config.yaml
activation: "silu"
eps: 1e-08
adamw_weight_decay_other_params: 0.01
Rows from block 2, named by matrix and row number. Rows with one number belong to one channel. Each number is 128 + 32 x the weight over its row's rms, rounded and kept within 0 to 255. All counts start at 0. Numbers have three digits each. After the name is the row's rms in percent of the matrix's.
# convs1: first pointwise conv (model.blocks.2.convs.1.weight, 224x128x1x1), inputs 0-127
# convs3: second pointwise conv (model.blocks.2.convs.3.weight, 224x224x1x1, transposed), outputs 0-111
convs1.56 091:117199070118053135127148128116138138085108096143154167100135151081138104096156136073082134113138141101039096096120151101116143085126064123135089177111223107082107166167127149179119126171102180127140107107120146106126131158161141151147109201159178107106088116159091119055135121130158145128152095146128089121144127085157156173121101162173107149094125139131131085180116124080112091117177
convs1.58 102:095161137147095171117104131108084181132152153084088128111113113091143132131082161170164190147120138138120146079097145146129157137116119092147097148132132126097107113144077160078144077103171097174158074118133172097124153142211099149073111163169130136074131052085089117146088133129156155186126120201110198144169156133176124182112155125066109089114093103125175181157128123149133149092110
convs1.59 114:116098069105127150096159123118170161090158182145119188136116172155152165110192138148120128126115137159112096103060132128123132100150147121086074101144109160130120154112135165119060125076145124088123147161090122125178102162133058112147100154148124243090164112139164198077161125133152088134118161171117099155091161153131151142139129103146094154162136211156151138092080118142115068093115
convs1.60 089:106167103171061103093150124106148138150180129138045098123156132125162165148142108130129155134077107097117121127156158141103140133113128151076172137122139120154119130130134135105066150150121111129045147103185145102168124121181135170040069170187184060082123120123154135100100117145146155145145149147134134112087191079089105127109128124109136138132093105180120119129145096223201084120127
convs1.61 093:086093181111126158146160115119103149170110158114173179119122133132094077152060106081166147192171106142116110162143187079110147171104173192106119089084091177096174085140135128140091129097131120162092147127110123176130117087139132085140121191125192132134155145115165081092090118109145117160108086164121118191152082115165099120127150155127176107150133080162132141194167070153095138092155
convs1.62 101:057169163189124183137145128172136148068089109145151097076118118087140152133126113155075103119119181085193028108122178161120162098176124105152120171121139073101158086129143171107137130095131125140114102125102111131159124104119141138107138145140102155137075124115083138164141117132131110163204106178166138102106218121095110157142130160151146101144122127170145119102154102066060151175156
convs1.63 097:124138137137105145098154123157170189139142161127123103112136115121086127150072130119164136110219125117145166112089094136166143134069144178182100192133165047129153125162178082168079148146144111163125092181151188197125147140187096040128141152111154130167133108125119160147105137143126109085144119211157120101172195080136124162155144150084121149124134096124088087107115121144121140108139
convs1.64 088:114125114157127091129110099096099188124184090137099146084164132136135078135126134090116115235142161111172090121117171123096119130129219150144069091146144163101180084065116148089143134127063060094151127165182134161125110103147090088114140128118181095097129124123177106106150095134087119114084077130128134202113156116183126103097152148083145165154120130167098152118115096101131078125136
convs1.65 112:138133131165080106169138090112146160123092180128124105154096149163092112067109178081151139148169146120090182107121125166091158205113110101070125128149115149109125187135105164114104102049122114159103145140160088118119124158132187129162123129170099148118131075135155159072154110206081107132089120152104171148125151106071111137154112129057119103077101048176139122083139115120112088073141
convs1.66 113:108109141105141164121124108102128176114095186107133158148094212147127124129191193169167136110102175154150133138145068214124101149140126087115127144186115159172087060154138142138165099089102151147145159130061119139160115125140109111094141130139143119121161052190149168122097115127104136132136042161127142138116136090123158121122126132105114186152147121151150118085101240145098118163125
convs1.67 107:064122123155165154155039181090159135131193134164067137153180139121123097099106115090077077127134199132087108105165139105120115104177185099097129122058118159102141051152145095111111181177098120144085187173132149158110126131154150118132109107144127138109128136192116106115150119122209177148145088099133132111106142109140135131137153142140153131151139097185107070171137123100100082114165
convs1.68 104:121164112177092128116123165121132059140140123145148128123103088032134138110108107099149095129081096085109136163096112086119106102082140132138133162192108149126101105146103097077153098108122128098123062118129135141111142104104178118094123139127160149139147160121132160144116131122102140107133191056187193230122074173153113151083154196107109115170160136097038127125181110156148106141141
convs1.69 094:135155116109129128099119125098096171092145110103110101152142163122127164066139153148127183133101122148185163156146160126146123096156166179139134112101238113148180162132145161088158109099110113120128059107086182126147122090115098188093184103059149103084101130147187145107116137199106158128159125136113109150137122185128132137043079140060105136142095157156112114122128054137130084123138
convs1.70 081:080153113126146114112071163081141101143108149132125130180124137109111142150122136088132196096078153144081095130077179096144212123169129113125128068160099102107098115129142116101086135126129135138127129111137120165073142121112172091077170086150183076124128119117159117097099110080161244090123083097114117145193104156149092082098130125143074141130085128176121101070164074123154103140106
convs1.71 110:078148152127088125132123106180066153144163115119107127128160099063159150108174043138147163140106145162121153115190126159096195130141143140130058125142110118107115118208128166135124081088145110095105111092137118134112132175140116143107049175086097121126153192043150119096127104139118132164143132103133141130076108143090135119147113086183100175121135105084138103075136105117158211120085
convs1.72 105:103192109039088122102105139183165186159105115190115189125081159154161182125163112144128113131135141129153112142166146144117136131126130172135155092089104073159119051098138105166201174146104142165099132128163149169164155094138126101099140142098148073124192144133120157078140140101122094122135088118127064108084165095121112160106146166123079160109156141105070141091156147115112109164063
convs1.73 108:097121141072124117147088187161174075110171141120128123130099161118137149153055114056127133139119130110114030115159130115129106150109176088192074087076125115174107163116129132167157106150110058078105144092130076123103087139125102163092102121155120108110164104112102142127124107213101127101129167111157151121080194174091098111165090139072129168106110127156128125139150122155147148152061
convs1.74 109:104151154077104110147133121087160123145156157113175114104120095180136140111084128090160146133113110163145118151091105121121099124132166157128128036216116152099145188111173074109148076132112150140134055153154126151106091161139180122102100098119148109097130093168134134182148156133137132099137097175123132087124103097108122118119095205145120108141144153129246036162106119098139082102123
convs1.75 095:113134059115166127123106198161105113048094151115106135092072184131159117100184161072140143117139134102147162143042190097104120198084163134114142120129108120084138152139149074138161127149140155115115124103051147159163162128135130098063078075200155111178135021150125135114103121134124152106114143110155137116107134148121131106143127108105122123104123110095102138086134084160103128099101
convs1.76 095:068161142124169173137134076147104147107108085120130146166098118139112130112085091086126102196186137088180143110117158107194046037107149100144123125099101165129155137226126089151153121096127118086090071117150138103163152080144137180117137188121104094154121106119089109100085139094089100105123134121140108141116169111113101080121152181153185120107102171149113126116179079121105130128106
convs1.77 091:077134180140080165123144138099137176152153129103157112108132084144130136155148150105130099192114124111159148130116166108094137117104222206123103102163160049138137161103154147129085094100169074153120172123103120186195131187115146085136125153093138137127119120129169110094106153096131085159128213173114130163132110104136103099122085090174187087090121165143149112087152087103177123084137
convs1.78 117:106146138217114121114117122141127034104143101157155141128106075157128128134149130133147182100099094173120124120137129134113162157152131145070118159123107090095147150130022123170127084111140148208053150105098126151144133107164137101132095156139157130110125108082112120102147073115151116127152149079136092135122135138180118114119122226125130167045123093144114134127121145081060188165102
convs1.79 088:098156132152137132127152188130151114044114142112097117106167110081152132057136145146184110120128113135156135151079198156161125099099065164142110156163141132093143132134137201069113129127113146143171152111210135132233164124171151090126111146126131090115066096107150149147167082115140104142109099160127145134105136117163216104179151172139130111099065129139113124103104114109093157174139
convs1.80 082:109152130127095112149066182173131179119117164150123091173115136111098115103131110128144150162077158164187135096140116061138137164156107172082069132103144091105122155127116127088121123131104150117154117061132115172133173164146147099153153139145091102108082136139102122086093106161117151165123115180095140189159148147145137233110215149090116126140112146156127108185132104171055129113049
convs1.81 091:183133155078069126147045105147100149109126115137098137144116121136089105132092145091106115077123084094119115125097142074125143137155108092124117131172103140138172173119167111112177085114139141149153160148150087130127157139143117154113143124136106100130063111121194103119104141102135138107150136127128109141150175122151143000121043134140137107114127174137115165063172099109063106109210
convs1.82 100:090152183065116144134132157139172122113142118146161113154039103149115112100117159066102094069109154147133132151137138122168110179059130126144118145136116087170112105166093123155069134112122108125126170150072113183177109150105099071084173143107149105159129123117103127065135165142164107099125093148113110113142113165093117163138152140140061142102114152185146159115180132174081234139177
convs1.83 101:104134144169116122112097108112129242119122112081105138125145114096111114110091106138186182132188086134147112136121162171166126111096148110050088169121116132072149102130154125138083137116156151200074135118167179124189174114185103079131115160176110095091080133093103150078109111134138109167125122048162135141147114140124099162093140134092120169066126153134117092089159137099095106125080
convs1.84 112:156165100123044118140096162083135134142134125125151159143119141178140142117161192131134098152079167117158096089107142075127032112085149137150111094127131092124110094125107136145131099147079151169205104151145168082172191118122101172111111082143104172124142108141124164067167127090099117145198081147118149156132173099141144140195121134091126096170156204137176125099136083140125089160134
convs1.85 106:119095191096094110102109119106167154105195140165157103089122088144147130129148074106144114141117078116137161095124201154069123214136161099145119128162113087034137154107121120124119114097162153163135154108194127121107158193135093131130128061181117100105144037100126140168134104166171140142106139137146166166070106123137119108158125135078153125135173143130135140168066146095176145154104
convs1.87 107:095062198114127144172153117075106151142182137158132056126177083119067086155116156092088150156086087060168110145089148095093112155105147102138080108126127094131135195105141140143116145128094138195125155133000127096140108146128174136105089111116123126146161085129134117116087116120099133128100151122100151145117139156135139108093120134175190117106145112174158140181142117084099101163092
convs1.88 079:062084139139107130100119126121142117132108111151159110128119108118159130100135145114189123071117117132184159121092148124102127083134065118172103151122216010088114154118115088106152124123142104140091141151105118053120169120144133197133112101109130172065137107195093111120143154097175140111137110173126125128121139130141118211114035148151087124155103096109126146142163091155104109141188
convs1.89 105:041153108124142083114134154124129149000182118120138116097144120128145095160141139169077146105146161156130062111166079136139122089115132132143129114122140108135141082045149134116158093085125142204117120109140170103102168098167152130116143143093138124131111140203169154104168128110130149163103157163087153158073166125110096158168142158148127143155125102135111098152088165148049069116165
convs1.90 096:092131128133112107117084074138147145138151174147040155188150109127133100144154168146090141160144113146115147094157091126089153174164141153101131111127134126127052149076137181127172154149138169131093124087118137114077120128126099089145149099166113155116093094142166177160125154083020160230085123074127147105137173176086051108107109148132122121135154138155116137175147133108170108110125
convs1.91 081:117125141097117086123111154142102121094132146110136137120163156125137074155098142087196167236153108140111066162094115129143120151067230150106132145142145157108121129139117111137068151131155168083182134132140144165111175143117169089157172111127064087148123071122178161128154135136159153105113121167144154136194126113172161157160064136126190125088106098085143168179114130121163104154158
convs1.92 103:124180126149123145149105085121141109147138156116101115128068096182157097101171145167095069081138138159095129112165091141129099115127113113143132117167054117085133133119142091110166088080140187164164090134141147133137094111104189088081139092102115140135065127117132157152155173095162170171143155134130124103099105157016152126114139086022151115132128147127198126120152189138123097128169
convs1.93 109:130131058102118128127113104071043142096149135135106200107085201159137119083167173162131125151137136145115159125119123163147139114109082109091101166072149096179140119072137056154133107153113115160211128122193142159140161128115070087149117132176095160129135114151082134079107103072114136146126094118089116093207156125098132085110127103090144134141163123210119144098134123134147145150115
convs1.94 094:096205157124143150136142132118109141059146136096116156143116097148137140153133148162095115150114121134070131130136171156114182126120193129113079160168085157138157142181129160109122097166153117112069177175160128145122091130149136093048122168115149096140083101123162106054102169179143125132174111143125118109131069145181101079092168133136169101108095194123107128091171102166228117108114
convs1.95 098:142182104120152134156108098084103136138116097120120125148137119129150069169138129085173097123141137125146129078065139088035082172172208093134139168122145103099132169199130117072046126133125127112086155180114103158221118123135109091091080186142129085064120135129107114090128148129152128145090136130146118088111164134166123132074132118121152121144147129085133139110117138202105190116139
convs1.96 090:101064125087138188113129122134077128143103139100081164162107127136144121127124095174174152129137109121055140132089120117091119120096117105096140133136234129186147106126150078159044110116149085108098127142117127108121114086158143133125142131119098085109178136104084118034137162106110165133144147159145125127094132209163108140121061164138159176126118178040127145140124090097160165133100
convs1.97 095:181171143099081142137092105113178165122142136130165133085082147174058080140145150100157145194153139141185168092141087146104144183150176146209148154145043143089138111162157095151189144151116142128097112128197119080168150114143119173107156169149175151127140176121144139151116081093119152082128113133159134089153154142127086122122111091129188085109127135049141095124141163097130127116141
convs1.98 118:128132105161125137125118129091105179133137121059111138148107192146132106146158161121138100099142140102140135124075098102112116122071130185172137146121123176144164114157163111164104085116104165087131000111148200142102033164176144103121161140112139095101122120166151155154157085173141152158111127161146104141118140130091109145151127143055116116181161125131134113168124043134142107144086
convs1.99 089:049117148132123145138117164151116142141107099105124148098111128126098130078129113105187173122164115119142095080092187132099152119121088143153170114129115123106189174149110108098106136068109183123097123122167127084120110130158064188120092150134143109150141089178077113119127055077135152113135095175134119187199148114095063140046119170129128161116135067169135160181154071138139166098136
convs1.101 112:190116083072135085089137126116186136141161153145069110108126085160114124098161119178081098129124135101125188084154218113168079143089107116106150120127146147150128131084093173169123171131112078151102114117118150152097209122189179099113125114079147151152084152126125104167166133172152135177073106117128151145113099113190090151137134197097102141116123075163114147091165148100152090138098
convs1.102 093:110105123150067161157092093143141152098182144151128117115147178141149189145146115105082067121115110146121121088165191110091087105189103076149104079102153118112091150108130095187175134128132136123139153137225120143187108118149173125170106078150107152063119118116176126138100131190185101127151152099136137191057086120119118098152121184149086134087153111115138088093162088142113114114125
convs1.103 090:158084093073065164117070150113115136166143160107069121119208112166151094077179140118091178150136145086157071098096164064174180144177159121127091131144075176141134126129130135105142091159097128150115121140111111091113189138145153144150146163160167128111191148156147131155183127082135214160122120136098103135121118093118074163098109153132161137153089100116138100107141085141140060150135
convs1.104 090:097192105158135101124127199134153109110110104192176129138108133086163158155115121113140173145165152092160097129138127121104148113081156195161099100112109081162100121128136125157132179110102117113080138120158126203160126128171144052094087119083173098164120142139085145141128128175088081163125097115119156072135100119194089166062102106090061171091118129117160114126086161137070123115074
convs1.105 101:081136161168084107117129078140210085081154141112123121115171144127153172128118145144131130082170160167124100176221031066153130065140131119160090159099132099144098142175102113090095137103164124130117141078140087175155072143130123110110132143090123108151152158125149092129088205149131149109137155104122122086132130131104139093078152102092085126186090144200103115135134179115161122122123
convs1.106 091:138169131106127150122169116157127126149100150160105141168162125135085195123116182129087070140115133082091109092179078120143129095103180121140048083109056149136142116184136149152167100144119112129113141088142136198185101147160122073057124108197136081133093080114160128102119116159158072116114125102121108152151078102115125105108173137116152109116101074158133108164162146165194073124085
convs1.107 108:086158160087154160189099139146088083101133093179115133100138119103114093105154143184105142148127120099091123093132104151146192093167146128157100120097166098139089060144174156058068190107099071131118189127121145113087166189128114126061145162148138136093086167111140120150071117131145164156090095098094175101112113139141175146129083106145161101112171146170116156138086195169123148140122
convs1.108 086:050195136153191163155129093136125106146149147178131087114115105113127162120145093151147136198142128139074150179081127138117136107111251103147228156155123117120166152126125109113178121112164107128136133128091121211131144170124148039135102133040145141095093137162104175109150116132152131139093140140130140121158163110131067131116138155114178112149136100136118158115117141102097131152131
convs1.109 099:181127185139146111097140151155119105156178162164041133102115176198156154147186131140188078091138132131117150127055210105093131173101131101095186128120109127082149098115140118179116130169217138119157146117105154141109134113170085142122097114172141121188166115141130180114167081160212101090161129144138115149144114118112156153120164156146109132150160135184140104103128139136105153100136
convs1.110 102:079149172151184129115127138122088112162132148123131136113095133175172132134120095126142123136119181139156165088155145135140137130127086154205188108159115121101143146100139148144051145136093150108150149144143091159150203134144058056118142122100160053137083123103133189143088110235199149144152136131136120175162097121103131094195167165125142116141148115097112119146108155175076120169145
convs1.111 093:095147108104105130090113139166142103206129157127138110103117174217155054126119096098115153076109129131110182104142139110151120232064154121139132138126098101123107108088130080175101107110098147058104122122095157136104154116142126135098110136125141127167155170139091135066151046240158190154173090159120112145116091144124125142131142141115113142105137137142123115125187124130100094171117
convs1.112 100:169148161154169124080126120063124131124114128102161132059148128084098065113101163137028114154088126117133214087200143182144166113053104082145097141102137125121199149162129140170142122173107134107166077129109123152109114106142130111122157124168073118181150165155146151138172149142118121109149116107109125099090119066136086142129180156134156112106130192144136135151131136190133076147122
convs1.195 101:147165167139108119110205095124119110186145152171143137142089122073128097172083105140147115145131116131126168129132114102152174148067143159107125132118130077109158140129138207138135133086102141130255119110065148153076125139134122090061121152124134129103126119105118112188128124069082099119119122112107139104097122198152126100099183113128134113096172135172103147117126167108032105089138
convs1.196 111:137164142131105112097160114090090097111173150200111141133162070133104181092119109112133125163145119120187142093122132100162148149152117120187128150114177149042128071099181138149102133142117110112100152118165158111196191092131071101092155125112125070149145130153160199134097105154090122147125083099125148137152128074157145197131131168080119118121088114130067137076088175169093119181160
convs3.56 094:103113114112146103119147151076120114210100136155135133142190099121072086095098116205137119126158101139156112147114096192102142132052133149123111116145122133032192137101094224167150140200147153140197095124130116090148078102168134121065166149114069135093095108107125164150182132072139092108090155128161082131134121130134146118144102103150
convs3.58 100:173123114108111144139169146139133137145151100155229162117081146083104130135153148117117186108132123102150100102129104168166132155165146106120057089067154128092132096207096129117095123185112162114141145110114180140127138134170089111044152145134107112179087146128134165170196125148182144151099085144136124124162145112167111101148112210088
convs3.59 103:175117123097142112116139138136111093130114098093162128121216111144121123117132127096119133133112080119107093125088128157127124166132229118061102124108132136141104128046115130196106191146147128160127081142183102092144136153167139117104113110079116150089116172066137084120093138155113114151111148085158050157089160169174091139159126149120
convs3.60 104:135102150138142126161152128170109111161163112161123163085154057169100090145164084164116117090127112122195144148141131163140076157131186160170138107184103103093121092141206119104110041110139131103115108126142143131177112119137196135128210109090104104122130118169140130133147116148123124086060155139127157188165014132084128130123148149168
convs3.61 110:151144100144175139129127107119125147209102201133067141113125150109092137098167132131102097112134146128148060131148093114121139185148108126125219137227125141030125128090075108163132184100104127134144146149111159129160091118152130140183144131141138192094101079080125179163099140093167097135172154080152122151119100109139114216159118079182
convs3.62 102:133100122139101139144133149164145154157155166113127086116079090122153110132131072128101100147133180123183123150122127105162067142077135100128142169181135169103103103103156127132105107136160132157103071097169062075189063149155144117084106142173166148106231124133158063123152089179121142083120112137093110157125106182084102093156182156122
convs3.63 105:099117137153228112109151123137119129128151102142142126107118183089161167145128169118142154128103145136073118114092151142140140154128127119143148155061127151139172144088124090167132111119077156114143138114163186108124141156080123133121077137140126109136145151078130134077129130123164024115136103109182134148130130068133184062158106162134
convs3.64 096:087119124112143091066213108138140095104096153142062195116186134048129100120102171087110176117134184109145125109152143109164143126122134087097126184066109121164140082146086144138088076115176097146178192149165119116112068096115118130138168094163119122103153140144073121132121150078123115076133159091145126139115131166230107144140103108135
convs3.65 104:104123085110175154154114110103155112141199137115102090087177117107143097122177107138120122131128172129167067113219117129094150079151137118132119123135099109135146146255143135091149112086058139116142147148129111162068117120114087158108118057169171070186089049140167157173147116099122034109139091115141141140093139166151147074172205074103
convs3.66 099:106128133106179157172117125190115122159171064148076047148174191146138123117122161101119115097127123101159068142171136077092121097124138119139160105094101106156112122176158107150078104128123093104117185116111144165118085117132109197102123138112187142140122124177129174103126157132140113142128142115136075107174198130107091123130084153146
convs3.67 097:135114136053177102146118135153147136148162090105083064150143080177111094138188138138106111126157123177153096107112138137124132093155071106166145092000103143084155128143084109111092147108130102144121161160117115105166105148152095155168111148053118133075099057131086176110104158120170128173148145088153071125176117156068163071086133200116
convs3.68 102:115126121188130104088147163080105121145111181154180148137129141051098147128150125097123118134116089095089108119080103113195151117103145150136091138151087108088135101149134133177050082130255132096118158136161184120158129109089144069169151139146162141129140146138168152088117088191140129167171154110082102114172094151150150080174168069187
convs3.69 100:075122157150114085079147095151133145146129141196096093159090154080154190120111141091135140083110120022146135110137125129128075133157134120137177173073114137120074055159131098121098131106179139118145124172166143131123059122081104102109058133143131075139087139139245144157136115125121085102113135110165083098113096116141130044148113194149
convs3.70 099:131165134101082145169146096163127128146097123155142171114072125171153091114061076123145153099126135121068087147128107174156232143054131142102154147141121143173188156130129051139184142121124111008110062082151133120106136113165170117126142118134151144099138170197090147141099174137174135171107071138152086123099149164100160146102198149132
convs3.71 105:174143206152169120132137122136092101113197129113140120111160142171153143160138130113128190139118099136122153136119069088133149165165131141104080117143168085133125123110088151144073092090131105108114069155133122174135123136144177131142167168104088117159158116196105124087130120108030135117088108124134141125148124121115078194063058109165
convs3.72 100:181137168067085141164110114166163111135141160136118135111134130150150143114150128106075160142119122118154087117162071151118109146187068134099131117089153139090149130102113113120102138092000162126140136118117108134084135135203136138095164154129094148103168069131109094195091145115117136144124094149168134152095129101166080237134152124157
convs3.73 104:129116155125110146117110108141153142123141106126106140102180078140168065118095112128194095162134122130137088148040161122079111171116172141098172138081126197100126133184149115144168123191123082130109163150166157109133169091112114111137187157137050135131193149134139183070142109121096075147144187144135140091098101147152110119158165139142
convs3.74 101:120137168201138158134132168091074165132092157179172150156168128064065150143144140128119099138104136103119082092081101111158148105092175143124105115151081132109145161152134151140076113113225126110141099090146145133197107107086136118115127180126129147070139142148164068084114118141132135142164185090126147110173091145119109070191141104181
convs3.75 105:110110141184101126161104124116109146131130098150151123097143138026114207123138140146156140178147185110136147148086142080058122113178126104122157133152089117139076022129084105141172156129133093121098151105060142121179137182128074123113105096152050083113101127119137137072184090143096102173105122137116119152154086132110152126142078109083
convs3.76 102:108113135128113111101051086101118163092096085152164093133159094141177143123111095081130156106123132150129168137142136177102148156174097162050120109086147156117131187122098151141136108140128134143127134142168163115119182189100120100219082122219089091121138114106080106097077172130162160148174175118143098147160116118104138133094111127133
convs3.77 088:160172153132038151134130134111157179053173119091181116092111082203109130142102137102149153136172122125156156120082154135099163075116179125149124058155146094142169146090091105176130130157153108127122140148108184131121189135133124094147075102145153083130118114155138091070148137103150184125161112219136116115115150130124075114104149092132
convs3.78 105:253105112152152124066149133118098151142153114118188109161157133130132163134168107127127135130116087110128122122121123107071161170124127123122076110103175147132048137121088079152134179109068180095134218112148155106126140131104137126122146128053108127137113026129086172124118118146137147125126130107135117084163119127178069109155113176126
convs3.79 102:120119179166129137068155161087121123139209129141133144158077121133153067196131129109108168155142102166148147087126111077144081128111136062165135136114063097107082131147153151079100146064142128147096195102137077099115128102152136088121095155106139154086178153117123114138110151160190138131109118137106211166130121157149143143118170096131
convs3.80 090:105163122127080135095165158123194143136110061092096122140121106138135129146125121063146174118030183161133121078110109166144106085136131158148132102109177140166104139129113066153118060103096176138116102126121082144120130111114093151120104161095167091091148165150150134091205110148135163133125116207192121127098125138129140152126176103112
convs3.81 086:140123124193131138131139139115146175167103097103150110088100110085079142084139120091124166078214136144104138125083196184147116147111137144116090136136169191097130131128121115149102057181112162129110156133055167119084105124118116142146130176139123112096095111098145119131211131121143074090119076134128109147112156127142123192190105158117
convs3.82 100:166140113112127159094035108087140116085118164076086081149133157150114111077160064173126088164130034144120117146106121149131158087134204189146129119161137147095154174167162135131147127161144175118133124063090108082151104147163131154106176112127100143083102137127143139072093139120148148148133127138119121124191165141044163149091168131162
convs3.83 100:113115144110064099140173142162123143134087125161105143126176142092144133153136127174117127148033129136184113176151081095139105153084138141134168096113076108105128169133145169098099089129173126121103128139136089080107090114176106140094126144171147124115117191178137154218143150054180118124166138145134131172121131140147113117155124032132
convs3.84 107:147119136134111172183131137143103137110122151072111174177133123134075149093097147157176109149139167152105136132114149154155160188078090170138147144122167100075139090153144142103123124180185132130178109143048117148050107156142131093071176143124110063103122125137116167106146108204106167136150106209119105067147095093133206073155107117129
convs3.85 102:206152139185075139170118115144164105109086090125151141100128094163113104137115095167099132071140168150140175070107184145118158167102069143098166099101135154162196171134140162188171116169197103173128141135160164112145112143071099085204134113120122129201101164142088099109084110153137196123169127153131161176112104165160143133124152097117
convs3.87 099:136148114103075158116134101140144099123203113124125090101028116141144113197115150115125137122146126110180200106081084153157129098136159110129132119087171094156126113083145115143103125116053140094127133074124127121115166153177135080098150230159094143123094144154109166104114135184091175145096147110177149132112158091091174196092046134120
convs3.88 094:109086085137143111124141098114132081146096120107143134177181152149064127148104142138090188183129120198163088095172123070135160156091105136131130209124119111111117151123110121136161143109099186108145160148164157087124160120177139053055192174130092106109118115135053121053140158128135142151090090115117140119113111143156143125174120108163
convs3.89 101:095050127137129147157118144139151156072072119128126167117094066112092089160093127149097177155121118168194155201160133099047080130171153122076149149144057203121141127143103130157070121126141148132129116098162124145127097196129079041135123146158103098106171185140191100114177156125141140135113150173083140072122086117190142116180148112177
convs3.90 099:114137154115145150080088143086133100102205182109111090070137149117176170094189160116164131110102115102136154121138134145131109098105132112127076134069116100107135141149138113135067092087125149199111179127142130145163165094135168145115116156120208118160137068114154143145081110136122122150105096118148123118110181074107170119128134176106
convs3.91 094:067126056132074147112164144115132067103167105138159095120129078120099160140144152156126111184118127110103121116114127138108142136100106119197110069060121123123175125115121196148141161122100152118144173137102125140121128035167128121129081106116092092077119142107136162100119134157117107182112130219182104145145133111142138097152156151183
convs3.92 095:065136177065052138159146101155119187117111157075141164118136093087131152130122117180121104155052138130146162145183111123140079104123150133140124120090157126169124137159135139121122074100113091110094153103116173128146117136182114144143132140187153121161118164117116093129132146120107211153111126170153103143122119124149167144152092216141
convs3.93 099:172122135129129119120138135089127106123114084104090164133142176036110151123098146104131138190177142086138113129142128163143149142158076110170147174121175158109161090161077106166104133101170106158165087077155116087105124143121087098082143189108128131107128090112176118094120123128103102169178165126126070194128100132157210171077138158146
convs3.94 097:115143114132120119099173104168132111131133158117121094173120162129066079162127113142134175164137146148111151155145096068171119140038147146131078139071079116159115173157108134132166062093105072087165129164144130140097100107178148129120171123104113128097114133160071099131110161143075115139109106111141183069127195055190149100165113099144
convs3.95 104:105079117091096123191178055153122147096141088123162116139183034146093203133125160100099179067155205136208117078148121107089126129130117094094158107159150059128075097115090126152113126043078120073135166182126133140114150083091101117128081179077101088126113148139109135122096209138124148147116136118179121188103090094118103108104108128148
convs3.96 102:165089197053113129171111133138143138179108156147076113093151124147143129104129132096143106113140134115072026145126160134108112104168075185087165106111174136142125147144150100095153084152149096135119086100067137108071074152096108198122123090160134164146143149122171131144117054082140066094159151118167110146129120146078142129075179183071
convs3.97 102:175102135098125098133136072120130137100089153151167122219106160122103144127085061109092122140142093144184080158103185167111104143130150181085103147130116151086210138113213140101062144146161092142144134087143093124088170109141076108176069121119116100135086150134151160154177122156147143130103175130138166095179117157111170090118121125075
convs3.98 097:140135171103179148144166133135120133134135152115112148137158114171135186125105163117088119151117135131120102121114181126090123179171138115103191099193139107077121177127094175094150150082180152117109122121093104116125150165162137146147114216092084089131141099146100132060110181118118118109114179114137093152130155042148045213113082128096
convs3.99 102:114093148174127097119110121129151107042115092141137102087140158147051181130184137138083128146095106107181139143125099216081107186168144162091171160153157103111119107134072099179120111107110140103113138146128164127119127165132138125151156112139039169100036118053159100156112098093110119087107141125149131140100117102193141131140095129119
convs3.101 108:117122202053062100155121124161104123103159090125206141114138106185162138194113131121079164119119166134152170103163105162093101181140128107102097114141095069107134105112124146130110117176097153158149092065143085127128084155133107131097137169139103107088090193103110156160074160158118125121122128118127144211155119156119148128147035135129
convs3.102 093:088103131110139151084149119112127071174118157113130092150173142152144126139167092177122126137132092163105169196168133127140128112108085145148087171171143067081121167071183090107170157173132144163173117121127154098104108143119152136133121075151131201089114083082130114120126124133073148171111031103158094103170139091105105092114148150171
convs3.103 096:129064119169177110137102104080199138117151135085145098085156111170137122126116088190108127191109109133128116176081149161078087113103142136151112183138133084081142162159179146103102106091106103141131174046098130110173145193178106080129124087170098137082120065135184120129118053144095100163116135129098152111223152126094184159131081116148
convs3.104 089:119115129120147163108174145157107135128154041136142132105114113185139144114116145060109148110051185118093130091138144115131129114119097090159163050167139156146133121091124123180125120124223146135104142138115142117137169126110111143104144108076151066121097121088107125133113136140174144157122091174184124136106174202083053091155126153123
convs3.105 101:068123091132164154136143157186107116162135124119128156120142163123181070111134055094138104183139092153067112083180121125161125175112102077112144105115136150140140142072135116172119129177115124182130156193138082128131125103125155147143111134143169129140132136079101157137130119120193115167231063128128100197148149134128149159130103144142
convs3.106 096:108142097120147167145088137131156121099129110141153103101154066155155107136152141156119103131143116149100115181164100159093145148184122125077169118142127143128212185094141144172107131177123136163148091109118126121151172138112067093099089133087168110118157112099133138127093120127179125143121094228104064120132110153044076102137174112107
convs3.107 098:131137161143160147098079144094105102092111097145100148152135125142146091145157139182152113123196119120098087135109157075087129140109105127147247159098153108114124140147113146178120165072170126105140130125176199114161183150173134113161149087157131178089116139111140142099120098137154164185079131142163114156179100157163185091129156089153
convs3.108 093:137122128075086118140106122094100126110148121151140154095120074152179155135150176111147110145134100125108126140096134179091124175213165137147085076143104120161080173110083152147155118202183146108093192139105111133150155080143181145140044143120096059137109101066104147086103146136142107155157135182167077116058159130106126112162128109113
convs3.109 100:141112125090123092087155118106116131089121165112123167144194170080149201122151148155166145123132190092144127187099140161148151057132152162132125128113140123118106032204101108164159080153094138076120147096118209087150070099119147089140108139090128089140166087119149112139146131139080057127102183106080151126135125135113180153106127115076
convs3.110 102:150131137150112189174089162146147136134101151062097203113109104110126150112089125190109122144127090172116147138159200111125110174124062172135128164154118099095111134129151169103097103135146186182129107066062075167137131219119112115126143151177075147158128137184131143111139134135111119098163143105094143082166144115142146171088062132136
convs3.111 099:116194094154090122122127121068158131120091092097133141126127135175148093128085128100099145092129126090105153177196146120081131183139142160073154111133123140101155113094143092143149130179158117125203113108094144208135116109145113159113130183137172086141068114114071163141148140094081116173165124120117077115102140162109100137128116161169
convs3.112 102:152130170092141134152121164171094199149122134218004123144122143171125153140183127110068131124103089140106161121172107110096112102149116141131123103162120101129038079166120144081186132174071156150115116166084091097092126178145143158120222159112120133131077089167074119149139140086130147114135169142072138133104102139102091137088084151108
convs3.195 101:098063135108124075087152160149104143164092161140106079123119150146109154149142089148104075096162179156122145172164149156151102104112150138168119133102131126095072119168188137101109120199090102173099102144113136122192095198158108100109168082095174130130091132203150113168190128117133156116153089077133158133159117174110110150078124148100
convs3.196 098:150170179159120104108134168147098152084104131119172178110100122064090081088111139181135116126136129126166139117143068102170107120196150123115119121168097109134103119161115178122092113165142142149106117083141075120096115150155101084125130185124118159164097153188152125150108152145103179143136144129129130139114172150156138121155142088159